A small image embedding model, trained from scratch: batches of 128.
Rows from block 3, named by matrix and row number. Each number is 128 + 32 x the weight over its row's rms, rounded and kept within 0 to 255. All counts start at 0. Numbers have three digits each. After the name is the row's rms in percent of the matrix's.
# convs0: expand pointwise conv (model.blocks.3.convs.0.weight, 240x40x1x1), inputs 0-39
convs0.0 090:110130098119120166144112124183136141124119173132081138107157137112150198139251154115110117092101129126133141151104183120
convs0.1 100:172111083079137131179123115148160155135105157038077138117152164129186141134129151133116151088174103116159123136114091183
convs0.2 098:155186128160170071125173151165156106108109106062145131136144177183138153174066125113131104129105092121093159131169100139
convs0.3 108:148108092064102089130099118093156116122073124126181150129147188117133157166128190166173176135088104175172132139117130149
convs0.4 090:157131119170160139134171102213133048140126126125073137146133147187174154115079084117119143133136145154073154159137128120
convs0.5 106:040143121117137119163129069089143150132130072157137137098160110144157146105094140177128201179097125141176131110164134151
convs0.6 094:197162107124077117094116116094148072122131141156110138150139136188132109149125129116148139116078114073089189108076119193
convs0.7 103:133070108127087143063126167160153082126120140176107112186119148118103121145105096176154130128079106172108075099177123170
convs0.8 093:139119105088137097065137086152112110092151148169108070136088161069081163152119131116095177156100158150111181148140170105
convs0.9 103:118128070143085136140168187128182083094166189136135065150125097167074104121095108122158100124176126108111141156153105120
convs0.10 109:151169193100135142125104161120110149168171163114128126173218123099182085144115103103092126070133125079116101113132127152
convs0.11 105:155105146145121041109117123161150097164094137120117103182115143113192072115071145108173087138103146179125087148120136104
convs0.12 094:078079140148107180100148146193175117161125102148098181140128101137097105161059086107157126082167147120112137151140085137
convs0.13 114:124104131095086115103176085171174108124058122099141130142144148123096129120105066077144172144124089131162174180172090129
convs0.14 100:121101078093159079056129126152116136163124174138103122122044163083116130172157109110088160120136159155077122118146166141
convs0.15 085:105146074165145162135099060134139129094084147120095098167106113179178081129118118169076087152130113142125129193154167120
convs0.16 103:077206192176133085094140134151163116160107133136149161169165104144105129141140184164092095140149102104111124119153069132
convs0.17 095:085107074127170095104193127105127106139129114123144105131076185077076092140114083080140155126147139203152121109127112102
convs0.18 092:149140152109155141084093144093091084087169124160116132153202088175169117214136112099107113082128116099121123129126106164
convs0.19 102:154147075170117133047101080163119138090193151132181116094148102101124140174125112086099137118130097146071122172139141121
convs0.20 105:133128143133119144101121102154144084114150157163065140133060073112141151172158083120079187113155103160136185092166139097
convs0.21 094:143088111122102109132082168145162151098083148120107078119145108115106166150088085095108106182123120126145084208158193114
convs0.22 096:094095109137149146119100159144080112148205119156130140145146179131144195191174167145071153167090128087120125133117109110
convs0.23 089:157164139114129129101134078185177157133136169160137168074157100084172143153178149125053116142121150082116167114110109097
convs0.24 087:156132125100090098126094115093141095119137134152159160183106158145092065130102125121137133118043116101134181086100067176
convs0.25 098:112165134125148077171172092108133173108118145157113200117174177095115162152186139117082152127143148071078127143163125132
convs0.26 109:177159063128114091072171090112147120125148167141164208097143057126152129142146152091108130125104113112144179144129100114
convs0.27 102:145096143093152065126196123157118151082115143111145145132111122124114102158175159103119160111094161102171085116066207124
convs0.28 094:153132142089113131128158183145101158077159136120055130139145082123115089182162060116078076111165117148176127134137146139
convs0.29 103:093125099152107161153159097106172144165087157108136132132072154094119102081183099148132176197150161103110139095089169158
convs0.30 095:160171098108144151071101104118182155085140135102159148094098096144142170133187155145087101140074055124146106157151131157
convs0.31 105:141162081128106124068117091132128139049124154093146134087120081086102155082169118145065069124093101089137144150121141140
convs0.32 098:152126051167147088123156072139146100138130142095144114101112109109129136088182155114100178138123139130135194205156163157
convs0.33 108:134070100118144108069181115123131096111156138148093169161149151111127184068130078127167131165148128080071180153134140130
convs0.34 102:197189099178090095141121101129104144162094079080115176165177110111168076143146138105133127123089139171104127111101147122
convs0.35 117:118139102138097120118139152057121107062140114180110168166111136114084072092171119065161132125129119119118142097146113051
convs0.36 094:144113126072119203108103149124157118170071149207117098094149140091136149153154203135135120148117158151178132120094121124
convs0.37 094:109132112084151149151138133153168087129094103112064067133179173118149113131073133140092109111142113090100123142214082116
convs0.38 101:155103105104063188102082152123155131160137117163086158114141145156095132120115144136115049120141184132181122133161065101
convs0.39 078:104151157113165148155168148158143183109118113087124120081166117093136172118128095121126132181165112142138048158177190094
convs0.40 095:132097157110094207152096121131152189093136132129127127067129126102107130187140142137065136159120137149158050175132125106
convs0.41 101:152147140112176108176123119150161156128129153049077114164178123071160090095084143193108146118147116126125115153136069131
convs0.42 107:111140199158128101112192123074096088138130101148194187116095175088151124116130094117103113105139121125103105167166093097
convs0.43 104:143144147101146149153193065141115142158090139147148143150153134078111108079149157062128193138112137153120116187093091085
convs0.44 098:123088116110169171116159114141100110107158124169114126083100130159057096183166097122114178109170121217135096145126140125
convs0.45 093:178084089125140160129141087163195095169096129133126067125136173193176145136127166113147080142149118132161133164154110093
convs0.46 104:131142097132101161059140204129144143157133184106141137091084089138114110170161112109151071140175153145120094073157133098
convs0.47 089:123116140134135193091090066183159164088122157121069136091134109139166127144114134144110092149170158148159129203174144145
convs0.48 108:136135114096145126129153136087089146145127066119133168136221135112135159172112111190139144160199110159121101135142128192
convs0.49 107:144200108207134158123141103113119121115159109099153202134162144140089125107152135082102067127109103130102128190167138109
convs0.50 094:214166100147076130070119091090096085145118134176142124143140180156125066165134134128143104101087134133154145134104118176
convs0.51 081:112106107150182086096164118205167179101102145104118151095185090106172170141183113125099143141138103124137090161155147121
convs0.52 100:133127083155140165145117073074136134108085135121137148048116143072080116121159081138140137203139169128144149115144182125
convs0.53 110:070176125135076159082091101100093139118190147104114162177127115138113101104128152088146143103151109076053114106098140110
convs0.54 104:140143117072116076117133112126200109110126164135156104163114218118111131108159127130087138132084120199142156153088160097
convs0.55 115:093105063186103160091130150161105096169163154137141169175101191092133099156137157123150118166135183179140139114107141106
convs0.56 092:117071089113135131137100153119115127116154146146176063163089130107084110148113132094154172178129190179167092115079165105
convs0.57 099:136095111057066177096104159164185144177072152175125140089119108131129128129129142112111087162149155134168079131128127169
convs0.58 094:085128098109106096117098157094159079131136093153124038120095143128078089127106170149129136108121126124132184072161168080
convs0.59 100:081091144115129153120065144104126118151108128149083104102090093153112156149091203173078145138159108139182128107143145060
convs0.60 107:069089102129101131115108097125118134099135090175151151106144171082110139089199152154065154187119136172127173142141098102
convs0.61 102:130076114109116139116122133092126125107112142092108085068122145132136175093148132236135137198155140095149095086151096133
convs0.62 086:071117181182181062196091103145113112108166075128126158135121131104105162145132138120102110182139139129107094159112161101
convs0.63 098:175125087129117092157122067130125127159123107210174146148093101159120098097118161147140175114082081101123194135145138094
convs0.64 082:121130111151141104116132155118148127174066108115217110108098140105070086049114102102128135121099163183112106138135167101
convs0.65 096:129091054167170114110131150135084108121161104151156160153157099156128141196102148102135111162162120087095189083175143132
convs0.66 108:158137159128116137109073168154108158096084141187121177166164109101125074122077124159085105150149153105206136108121092130
convs0.67 100:116150111091130143077072138181124147093144149156185112192103089128116119188180101084086164116129153180152147125129149133
convs0.68 109:097146051145146179137101121142143164156149138143111180143124139129125155120197091095097048106117173124065149140116145130
convs0.69 103:099159039148145151139107080138117061110180126105125132171125128131128097172110132095150167141132187099157135165167161162
convs0.70 090:148085146145101123118149105063130113112123114101169118168075180071092083062166125111174136185127129138107105116097161109
convs0.71 090:108143207145185132166125154152155184125130103099153099069150158127057165149114139133131095137169111158148134126158147072
convs0.72 085:061149189197183070151117138125128131109152089083128167095107113103096144120126120117082139127160157133133088127150176085
convs0.73 090:158135135123133080107147138107139119100081122136193083140082155063103105122097105100132115157133138178089138155041177129
convs0.74 095:129146167105156152099118099109107157121139111138124107117139155088086095092132135110098172166081115165184176086067207106
convs0.75 095:137154098175082189140141115056161173170083083145168121119123134117108101123133115103118111158128163158172169162134143063
convs0.76 095:071125186205175117114107124111120121077169129081110128139147120119132138136130176122100085149119120172157118175110174062
convs0.77 092:127180179140109183069090145113124113118075147115115140089173157169153066108115129145110065123145059100130152111140116139
convs0.78 095:112155132107097194117148153091166164079093156111123095104123124129118104091157066102147139146115102121187088126161189072
convs0.79 087:125137132147180128092098151158062097123131150149114157135143132193177160218153155112109113099078117072104125129121100150
convs0.80 109:134183120156131090129113209103123087167136118141097095206144100137110132168082142092129133127132153090145159061143109092
convs0.81 099:147158151154073098089097100139120112130156120190134154172122191152127103137128103149171083127073103135111204142147078137
convs0.82 104:154177059155107092053101116097055120166092150121172135123119081102134178123099152120152098159139134105125139094131129161
convs0.83 102:111117086078151142133047102149191151140137131117089139160178162118178149186135133125144091086088091110088093145120136145
convs0.84 091:102076114086152116143155158120088120055104161181103132155096105124103091098128139087116099100123180118106184095194114125
convs0.85 092:096185092095151129161172137143125159158172151090123161161149132115136133143099128177141085175142161104167098121199088184
convs0.86 100:110083057164108144077124139204123102125106163150135153161130132137135170158175080109129119144162103156107119190157171159
convs0.87 108:106148118164121190090128150138167129152123165138169112101098122105118098157091034179141090149148121075182150162145120133
convs0.88 109:098140115144148137126119103141109164120171087149122134176097150154115180148129074092065108114133124180126085183195077095
convs0.89 103:149182137109081131125060130074147116118133086109114159212206125119141092151124109156120144099088112112113101134089155149
convs0.90 097:155092116156108158151176119090173117125107106110152099117115128033147096085101079113125102173125120154131138123172205148
convs0.91 081:104104097132170145118139131142152156115136170099139116082167106116127148140139108126122149200161155178155108215178199110
convs0.92 102:142097084067088153114114079107155081154099158116152140147154094101147093154164176079173114134091114083091128120081088122
convs0.93 111:113109079165070153145119143140165116137097163171093139141150104065110147099137190164085089104125161174157082137094121167
convs0.94 095:139176176155215111145134192125113129113078145120087116159129166160115183114080149115150098126155102118154166163163154143
convs0.95 099:161113137142146118069100168094103205144130136112116128097171145105176117184202144119142126131104097057120105107101102107
convs0.96 109:159089199119170100142093163132124122097088137154041129155095092160093117139152108113092090121118102127170141191134106148
convs0.97 101:137144134227101087189090113121164108163100123114121150164141113159165108139121154139079095152080155159168111162122092106
convs0.98 106:152134098147140120141089095084165141160133087109118100128129182175112139115155148151140171101126129094188105201149159209
convs0.99 098:195154124164055100077111121118117085148118136180136138136120167120123114152146116138120076131085115129179174165120087193
convs0.100 103:118172101132112143111124140044155163154065104100115123134059097170123092095140102141160144161152172184126178143118120120
convs0.101 108:100140112214094153103088117123101105157186150139140160197075203157127114132132158153145115123103129155142156135081123131
convs0.102 102:109132127176151120125119093108156120102096107101166156105160058104130143095145114120106071100059101094178113205160123146
convs0.103 106:170128116116148121125223075120155138152080117152140159052118134144122122127185096098115166083155093121080129165111118124
convs0.104 100:164114170074120174122096172148163137134098135158103076070142150148082142128139129119128051164127129137190127171151083113
convs0.105 089:132186126143125154119091063154139110124130177061081201102128147138132133142141151157088084090083095098083130145148117153
convs0.106 097:136125077128114184078128103180144127166184122149073124121099146104139137137188142076108151110131159143158198167087116108
convs0.107 105:140136176129105092126057116125131127142094144201118090176162196129135109150115146131129138105147061095090149082090160149
convs0.108 094:103138140127142098141144170118135104163087139096086117073049121078120139100110073081161098148173147188069128128129122132
convs0.109 095:098162102100108106173075092143143157164124100072096147106143173100158176125164126159137113106104087086117086183122136188
convs0.110 105:130180113170071150111132091099091098121167118159185168161105164144106130161130090132157107144091124098094177133091060151
convs0.111 108:132141182173119156131040143074152129168124124131180083122151156075107118160086089145162116134105092122126106121074161124
convs0.112 095:109126130100156157073086158136135097118095199146140135167162179144178157158132142090124098106121100079095124173159061116
convs0.113 108:156174141177137095084188083112096115162137174152129123149101100105125098111071074105131176080115118142148144164175138086
convs0.114 090:125164131133118179167126107129121138118094079039119111132127105118101099094157103154158123208127112164166092136173134189
convs0.115 094:116090121114073145152079127124066194095115136161129216092143146089159147131139176146099125172113166133162140102118131102
convs0.116 082:148165070141078130113100116077110142160116104133179110128103108082094078106136134092194139183133145186141165115097148092
convs0.117 092:174111120123079074076125109103095073180135108164117119158140189154157106136142101122131132097066078093149184149118132146
convs0.118 094:135130137128133125135162089144146164128145148133093138151186083064225151153176115112073142106096107111061141151115144130
convs0.119 101:105168138138109125148109107112107111183138084158165164195177157102147067139093083147159062127114104116094103105079132116
convs0.120 102:155175141129136092124190076158114128117135196135160158063133124135150091131198069072087113134151121111141106133106123152
convs0.121 095:146097088137141089088157132151118065084171173143147141124140095166104145109138175173115098136145172080156202131158169131
convs0.122 104:145136101133157094105179193130111109153138067122165138136112082090147147133096088192113071199137126119147141114148174155
convs0.123 095:133092126135101144171111126124116173087189121111182168073138183130137140115144148156073109196160169128129101142095117072
convs0.124 110:147151128118133114114094221127151139212083106114120125106135097160111155109069055125135165088138101117143148150161114111
convs0.125 096:139096180151160123176128142071112145175147084111103116094165138172121044098116182141134139084153121122115105124071109100
convs0.126 117:093133101195051167141124113150107146147186172095179135176128195140145182122155127171160124127122156117155115138123111132
convs0.127 103:175195139098100094127082129146157133095121104112159132180160142113125118179102129106090176120046139146084116105098092162
convs0.128 114:170072147114171042134146122097150106138159143152115073150181101114190145177109093186128129140096118099113145136112136146
convs0.129 094:111146145135102060170144090074143159144120137061152136131162154145158133111116133171118138099124137122106049176085157186
convs0.130 112:120187157161127121111143091122102128114124144102184172165082211158136105152122082143145096137166110148062154153159089127
convs0.131 114:147145105134169171113136065125152166101124148134143142169151170089145089121138146062173178101107066128141114164114086071
convs0.132 106:104221086173114099124132123134071134146154122108165163193103105110150190135129136128094166158132114110158082106091145136
convs0.133 093:082147082130128156109121134159166082125171169102109172140114142103184165150155156168108111136130132085124065167169096192
convs0.134 103:140087127156168139145104167180136112167119154118127173112109122099168092110137125148069119187125211112071128148147184116
convs0.135 107:092144137192129118157168092120130081141097113129128118139104146078138087116100134080142098151142202153188135078084183141
convs0.136 092:151115142119119156076074167169142122097065186112108097107126153138134179165126174160104103145100091142117168180178102144
convs0.137 097:121155122186113196100110072141142080127138143102085084109110118110096100118095153127079053127070113131132107155122167096
convs0.138 093:092160116152182081108138169160117086105130134093117173123161115176100144162123119204090169179192129141105101130119116153
convs0.139 086:122123092120151082102154048152181145104075121095103134116140123098119146122154084097108091154120075122114078196155164110
convs0.140 111:082124117113094172070151129129132139089144118121081073090117136175027157145148101131101160141150094152173132140124145093
convs0.141 106:142212112101128115111142136056072146114182103155095184129167121109125120078124154128195127116147141137115159136138090090
convs0.142 100:182173116108071125077096168104087081162124132168090122178132155117092167163110137152123125144092125093099148113062133162
convs0.143 093:061167186173167084175086108136103110091141108109170144135119109142077130156137171152079112154115119141132150161103135066
convs0.144 095:158164082144128102178099130120156154123138132113122132092215140090211138128131158103174131124140155131108113196075113119
convs0.145 112:165145150126093103103043134138131140196158120118178141179155142093100111182126095144151132116125097120095110133056104092
convs0.146 101:068078097134149087124164126166085092082138152121136104168187114190134133144124141121134105049140136069124144113089126144
convs0.147 107:113102175135141158095089161088122140121128137113179124113121171148131128150149088151129116154096053106082102106050141056
convs0.148 105:211143183102147139126121207068080141100135154163080115129164135091153120167140118097119160107104135112125091106091137145
convs0.149 107:140106123148135204110127127166122090175140122142105085156135148124131142071151209122186148122112164129200139081129094126
convs0.150 113:101121101099100117136092141138133168162045146168072135110142082122082142138132217091094143175121144124175121121118129157
convs0.151 103:087147106117131122144127162053159123157116101086149103121117138118180098043135118199172093161125142071110150145133106133
convs0.152 110:094131107147159170120163130112140112150188159144153181124184139152128148198141128111105131134094162066157198133176147101
convs0.153 093:121218128081202085128158151107154192144147132096108142154121127097152158126164110159141111147194108157150143138140128164
convs0.154 092:130140118094142188108149180153140181142105131117101126080153119081121163092173096118128154172143104146161040137137188128
convs0.155 090:128191109131135152130103133119147077159144140048074179146161157139188095136119149152140079088144120126146066153130090120
convs0.156 090:123156103124133092102098093151171122108130183097089145158144157094188139116164159184062071101109097102093117112145139172
convs0.157 099:112138154127120091101118138116122111108153148109085190151132142097117124152186092136126077184117119046168090088077174146
convs0.158 094:181176144117133143144129100087145135130167128079060177104155141180130118193141100145149117140200084111141090128131114167
convs0.159 112:080127125119152126117145200165128128137189169150103141075156169093122169149116129170066155110107170155104122064105149143
convs0.160 097:156157132172176079118101132169147169103114130098117136102128084134127168111148083072068133187089080144098088173117142119
convs0.161 109:170091097096108111055079132102133116176072121156148166087108152166101149112114141114133078137168145120195106165126100099
convs0.162 100:155111089145121181119150057150155140122135138192112141091132091129159112163167083093086155167092100112081196132121142113
convs0.163 091:095122080109144152107171158099124094170113120108140116148052121099148107140139096116121098196112196203139144117142116173
convs0.164 101:143194098153136139124147050122139157124104096048200144130153098076147124127091075125132152130138089141123078131137136128
convs0.165 099:183154137075047087148117083125131118171084134175129111162175128150101122172107124145092143128111103140098138122059116165
convs0.166 106:091118102077125126103131175139108098080125150124117057107150149131150161189078135147078111176108107139136165061104091152
convs0.167 100:174135130156120119132123061162086163130114147130141092078103105085106088052148177120115167170123136136103189128115107078
convs0.168 106:114174153123123111150119139143192122136194114129074135149135168137103083140118112163131124169230134134103105156187101132
convs0.169 099:131123082157107090154103115056117144151103140104111118156124197115135081086077172141150133118085099161083106158125105065
convs0.170 090:068146088122112122175120114140144117096131125080071132132170169094195170108136146184101106125103102118083083168155104165
convs0.171 101:128105173107141165122183104151142154102152122132156135195075134153056140142149149112106135127189147181125104166114192154
convs0.172 101:106112134102099151082116139085151151146059102133128160135150125128076034090144087132171119145133100118186130136080138087
convs0.173 094:108149078120132160190132152153135149078096102099072128068153077142164198150189137145121112144135146160127084134161123129
convs0.174 104:103149069153096117181105099118168143117141092134191159150128076080160056125124150106123122148173096117195108138129111108
convs0.175 114:144089187087087175133107129137178162155078163190140155108135154129119138175135129129125060115150111192148147137089134094
convs0.176 092:114111135074187152122143064162159158135138189152114134147143109107139134135198125086057173124145101117119147183140163124
convs0.177 114:119089173058134167147122170101146140146128150133108120114123182090115115089155089170097127105159094129099091120033104108
convs0.178 106:136199069154120106136130117142095110148103124151167175129070106037173128164145144088109104133129137108127160118074106108
convs0.179 106:098167177209124173121102111155130161120086127093172142141161100150087112090146160082135170135098125187145087154099140146
convs0.180 117:149128097167116187124117134133125149130149121174072171105154089174080109204160071080116139146168134132108184125125138112
convs0.181 096:098144129118162144118145111156122160169111128151099141141160083089176171164224108086113096109117116083102130184167162145
convs0.182 102:152213090115182124137143132095138157138096104098188127184119095079159095061120142166122132145100123172122123158100141127
convs0.183 100:124154093154104126131181105100116191175097153095154118134134124108131083068073084109101117175108131159140053144149152095
convs0.184 086:126112091175097120203176086129174146175098089108124118114131110115127090080103094177133089145089118142166115175127109176
convs0.185 101:129174109094123149155089143145172091157128126090110091112165173210150119116094158121135123162136078131103115136206076110
convs0.186 092:109206100085157089113112121171128099092152193115101185159148177140171158151169140160130103162163132106174138141135120122
convs0.187 106:119121076136120123121104161128123117156084134168065163151154096098114109094139162155138109157163159112206090098170123204
convs0.188 115:076115117159135169156137125107097116161086045119136096115143110116150085119121136181070102161146167184193149116120133154
convs0.189 101:154169133140067120124144081102203184153156167094142132159078160090106092056149133089128142114125117165131094125113133114
convs0.190 110:108169113115107079118122086109042179116143125127150163146127081115116138093103152115133207077152145124166172124175112137
convs0.191 107:142120160135135105059146135158132147100137166106160084113093146113114067057111128134056111149109145149098111129117180059
convs0.192 096:126157081095127135160096091140134145095135162077069142086193172101171167146183139132140120112124104116121103158110140203
convs0.193 100:195156086128108111122124119142136104123150125153097122171152064140161163145075078148138097121134083117190132140149114213
convs0.194 099:164116130147144100072116124135156095120104121153101041174163117130156104174092074084153070131111107150176118128163126164
convs0.195 112:142155135161134096095106113165166049103131144080102167116117131173124110147104103138098120110134194194144190108160125169
convs0.196 097:133130073160121097164111121089173135173106103094097163099194168118191114146146120138157151107108109114107102177061106096
convs0.197 105:100181099048119163137135128128062123144145098130169125154140135135135109112144137095185181126089079112108161105111174188
convs0.198 092:120104133102124137073192129145136093128090151152085039102091149127123164159105125130112117098128108136176172148194081114
convs0.199 092:163119108156187128090119085145140135113153150082138176108174111152142162144192160140054112106170139129130166190101133098
convs0.200 090:089082106199157086156108162147104091184156095116146080164138172156057163116102129133125130148093171158122127146125154122
convs0.201 101:186121096137156132082196141090135097149097142124127125086129103174121182160099126125136147089119158087171151182158088073
convs0.202 100:093098140122148123143129127137134169108177138107159183093153180147093180111169120145079093169142124128142037130086153090
convs0.203 104:118161149216116110141135092104140106138056138112143095127102171084128135118106143176148100172074115090142108174093172148
convs0.204 094:096128139173169115155095085165111142091149161132174120147133128144134128165149187129053096089105141151177136191111183119
convs0.205 103:122090143135116095127094133200109102117186126139147164112126144223143144172128156155087113073134148146153134139075121077
convs0.206 097:105105146074120093094124123120048132138118125162192064138069121102097116097168113103126169140168150150083121130156138083
convs0.207 092:136145096138117198130129136125123125165096153080101056106160132127114102130097110110086096200145105126184073181149158122
convs0.208 090:140199148110186128139083102150121123119160144058053123136160151146149129167170119163075120138124129163146105181147097141
convs0.209 095:119167113183139089152118100076183161164080118095158130164159159082149100109154138141180127139103103152137106165070167094
convs0.210 095:158106136178180077145112123172097098101145136185151116169140099153148139196096169146146074083142162101114172109145117151
convs0.211 100:079148141173151148109099108137155138170119172170136125109116104148156126104176165066085168085099160178079149185134156127
convs0.212 099:096120128089181125118101088109121155110143126151094143135142112180155181201158135096139149150132172143092095208085164114
convs0.213 093:163105068119119184108131104112143165117111117120094117076190123086142134100150121124090164154177154168089062151143182126
convs0.214 095:121104104111120099125128147057111155161128141151144161181124081090119057129103098117152122179116168174108167093149198117
convs0.215 115:134123136112088154173094148146135140113092155181043140118142083100120166108139182126099137163130170150187068136110172139
convs0.216 101:176106140060087062138104155097126138125087091123180169157172167148131152128110116130076142116079097149110130096074107135
convs0.217 097:122110119127144130158196137112103156139118120085151179118100173168109081056112067115061103146150185163118135117118146142
convs0.218 101:104154131159145124135169077068167164171145098118163121152085102057097100081134075123106141144169118162136102144071117146
convs0.219 093:145160119127134106171127155091096166153103099063092138059182186109136122155123138145155143094182112105164109176093095146
convs0.220 107:177146094164140162159162176100166128147150165092090155089130153146150111130125183130130143126184115121134171178085051121
convs0.221 118:075132097132145184099129168180088173156139101100145112108138131127197149102118113177153116160179163087107067105101121117
convs0.222 102:074130144111122080101159147085110083074184101102144141069124119150094158137101137173132091157113121111135102081205107135
convs0.223 093:145146147196097157139121123072121109163125128120071110120127116152090083103110138121144072152109063122209072115122155113
convs0.224 102:119104184093098151098130093165177134147087100111093130154197155108143139160116158170110092083112096114121144176180101078
convs0.225 102:123078103119122121136133162185154085066115154159111098125115163154129163110103169107114094150109099096115226159177125140
convs0.226 088:146098088122116145107123101186115165148148157106097174110155169095159110168211143087077133130130123108063169166137108116
convs0.227 110:125118152170144118148131143058125162150154105150106155080126132196134110156117044073155170130159141145162171170091127128
convs0.228 094:117104074119117125142085153127102153125168144134150102177146103108100119165083145131148201157149204149187109121081179129
convs0.229 093:086170087143120168092141051142147165117143121093182127154127097122211111106122118128090100178125134119144148167168168107
convs0.230 093:210146155078103154154127163137173098149111126170133134146157093118103063156113123140089136064076125120146166112077112140
convs0.231 106:138141070188084084158100167114126138192113108122082095148095100119133106111089100100148138146141123186132160115108148052
convs0.232 102:133183083054140132136061159126154154103098163052089151111184162151156139161147138142151135106145121116125130163124100168
convs0.233 090:134132123137082174166109099104127192129141111110136158070105132047102144105173155166106156146093148142120088107146198154
convs0.234 099:160143109078129130145148119127118114126143108135115147122099137160034174132142124057109206100149130170093169155108105079
convs0.235 111:151125081063136111135058124097081061128088152134106079080120174166112145157110142119121122171107140134100142094126137184
convs0.236 100:117171119187111122145142071133089096134114136106147096119151181083105105110130087123129120189065155141114079103129207136
convs0.237 096:155142155081104124101114052046131153112082146091140125150108124089129128096119146109186147099126101094152125046121135142
convs0.238 095:141175079143094166148090177143135128113161126137094151161210150160172123136089111139151106153119108104152142125219156133
convs0.239 112:135127114106114111129131133111178104148141099197118107099131106111204118101112088144155088151089139181072099092172117196