Rows from block 8, named by matrix and row number. Each number is 128 + 24 x the weight over its row's rms, rounded and kept within 0 to 255. All counts start at 0. After the name is the row's rms in percent of the matrix's.
# convs2: project pointwise conv (model.blocks.8.convs.2.weight, 80x480x1x1), inputs 162-215
convs2.21 096 [ 83 123 145 131 135 181 120 107 104 115 141 145 176 130  90 122 128  72 160 153 167 121 133 137 135 135  97 131  85 122 135 149 164  93 121 164 161 140 143 176 142 152 118 121 162 125 121  89 157 115 145 139 166 164]
convs2.22 093 [142 133 100 133 122 117 146 132 142 161 133 160  93 176 115  90  85 157 153 109 147 130 168 148 143 145 170 124 190 140 156 115 170 153 133 164 164 116 124 159 135 103 155 161  92 113 145  78 125 117  99 172 133 100]
convs2.23 085 [128 126 121 140 119 120 102 148 152 116 113 139 140 131  82 152 150 116 112 106 106 143 143 112 150 123 133 149 127 142 163 154 129  84  81 122 126 129 107 125 130  99  69 112 155 139 116 118 182 131 116 129 162 110]
convs2.24 110 [128 134  73 113 103 166  98 144 173 136 118  86 148 156  94 108 110 143 106 115  93 129 141  75 145 142  89 102 148 106 198 125 113 101 155 109 100 129 111  80 120 174 105 102 120 133 112 149  95 149 165 162 118  54]
convs2.25 106 [122 136  75 111 141 116 139 102 113 163 140 134 133 121 110  84 163 124 130  94 105  92 107 122 121 104 143 164 160 128 113  72 127 147 142 146 119  99 138 152 132 116  66 124 136 166 141 137 129 127 149 133 105 131]
convs2.26 109 [136 134 163 132 190 118 150 137  67 119 100 119 140 113 144 147 146 131 119 158 123 146  71 171 121 109 153 150  77 142 127 128 101 124  96 114 125 140 123 133 122  95 106 124 193 131 126 131 168 153 154  81 138 140]
convs2.27 104 [ 93 117 154 131 133  82 117 158 119 129  84 153 137 122  92 133 128  75 162 123 189 159 125 145 119 125 185 148 134 157  96 130 140  98  84 165 177 140 128 177 124 130 153 152 149 143 117 120 151 140 131 128 132 156]
convs2.28 093 [127 137 144 139 130 180 155 143  87 100  95 156 161 142 105 153 147 134 150 153 171 151 112 127 135 135 150 106 173 134 135 154  88 102 127 124 149 121 148 174 130 132 140 128 142 184 105 152 169 152 150 122 168 103]
convs2.29 106 [135  85  77 129 104 125 114 127 189 174 124 141 150 128 122 133  73 130 143 149 109 138 148 129 103 181 130 130 164 140 196 170 135  88 176 162 133 132 143  94 127 141  65 143  99 123 146 145  92 115 130 200 133 112]
convs2.30 097 [127 122 126 135 116 122 161 121 173 152 143 135 118 154 153 107 106  73 104  76 117  83  77 117  88 156 145 136 119 117 176 100 100 132 129 128 115 129  92 137 142 116 139 128 131 152 155 109 110 129 104 168  91 106]
convs2.31 084 [116  94 100 135 145  99 146 146 144  75 117 131 111  93 141 115 166 127 153 114 156 150 167 121 108 125 147 142 199 142 109 133 130 133 111 149 159 118 149 133 113 131 176 147 140 145 121 140 171 152 123  90 145 162]
convs2.32 100 [127 124 100 122 114 180 109 169 135 128 177  80 139 113 102 127 122 123 105 113 102  76 113 152 112 120 102 148 152 127 110 103  74 148 132 117  94 135 145 128 135 166 134  80 142 163 133 114 108 135 115  76 120 102]
convs2.33 106 [ 80 120 115 117 150 140 122 157 117 135 166 116 133 182 110 120 130 145 126 131 110 106 109 120  99 163 112 149 157 133 109 108 140 121 155  94  95 155  87 115 163 186 186 114  89 154 135 173 105 144 148 122 107 137]
convs2.34 088 [159 111 106 159  74 113 158 138 126 112 129 113  99 103 155 125 168 119 106 123 144  83 152 130 123 122 100 108 152 126 125  79 158 141 123 139 109 148  96  98 127 104 137 103 128 152 125 166  90 121 109 142 124 108]
convs2.35 104 [104 127 160 144 137 152 123 133 148 152 160 134 133 104 100 131 112  91 136 162 157 169 131 144  94 111 137 123  97 128 126 162 101 137  94 150 162 137 131 136 148 101 105 139 133 154 139 123 156 137 173 100 114 165]
convs2.36 105 [137 137 167 144  98 115 128 152 149  87 117 164 135 132 159 168 116 129 186 152 141 149 180 121 172 152 162 116 161 137 145 158 152  93 134 166 149 150 152 124 138 134 129 164 154 114 118 132 134 130 125 130 134 157]
convs2.37 090 [166 107 136 142 120 101 143 157 129 104 115 135  92 112 126 128 105 102 144 136 125 119 158 118 130 140 150 131 119 119 124 115  85 158 135 129 124 132 129 100 122 103 122 131 108 127 135 133  98 137 131  93  68 115]
convs2.38 101 [176 121 105 121 126 111 127 134 136  90 121 126 115 139 121 135  99 131 140 130 146 190 135  96 127 150 115  86 165 134 151 167 137  87 144 119 131 120 134 116 130 139 119 131 104  93 138 102 137  93 154 139 138 144]
convs2.39 106 [119 144 161 132 118  99 112 116 158 122 105 165 122 125 124 145 132 147 141 147 159 168 141 112 118 134 148 112 130 127 138 169 159  99 123 135 159 147 147 126 124 107 139 161 124  93 125 108 144 150 116 145 143 153]
convs2.40 095 [ 95 131  72 111 107  69 141 121 118 176 164 108  96 167 103 111 124 144 113  94  93 118 102  93 150 152 110 149 109 150 144 115 119 143 147 121 100 134  92 102 129 149 119 117 113 137 127 159  89 102 124 166  73  96]
convs2.41 101 [102 130 129 124 134 140 134 149 139 144 171 146  92 138 146 149 132  72 145 131 157 134 141 136 173 147 165 106 115 144 120 140 126 115 133 173 161 167 152 173 132 123 113 156 126 118 138 153 159 116  76 113 136 126]
convs2.42 094 [ 96 104 134 150 142  98 124 125 133 100 154 146 125  99  87 133 108 136 155 133 186 162 142 145 100 126 163 122 149 126 137 152 145 144  96 154 162 154 111 129 128  94 177 184  90  96 104 117 138 115 131 137 137 128]
convs2.43 104 [130  88 112 110 111 115 137 119 146 103 101 108 113 140 150 106 102 117 108 127 112 194 111 107  86 126 118 137 111 111 148 155 116 114 145 100  74 152  80 108 128 140  82 106  98 132 130 130 126 136 122 160 138 125]
convs2.44 082 [122  88 161 132 135  78 127 152 104 110 118 180 119  86 130 137 131 138 163  98 181  99 111 149 143 113 169 145 119 156 116 141 134 117  93 143 179 146 105 139 122  92 116 143 122 129 119 150 140 149 113 116 146 155]
convs2.45 114 [162 139  95 126 104 142 138 107 187 106 123 128 113 168 188 103 116 102 117 100  91 110 115 133 114 159 111 133 102 124 205 122 109 138 125 118 104 170 130 100 131 153 109 105 102 110 148 160 106 122 112 186 121  76]
convs2.46 122 [113 103 115 123 116 118 141 135 150 153 160  75  90 132 164 136 134 109  91  98 115  92 121  84 150 139  75 143  93 114 141  82  84 153 139 125 122 129 109 100 136 152 143  68 109 138 141 133  92 117 143 156  98 120]
convs2.47 091 [ 65 168 133 144 125 101 149 153 137 176  94 155 136 109  92 144 167 159 164 121 167 134 131 145 130 127 150 132 131 124 151 153 130  84 134 166 156 120 138 175 117 166 132 127 108 123 135  58 174 167 125 123 176 105]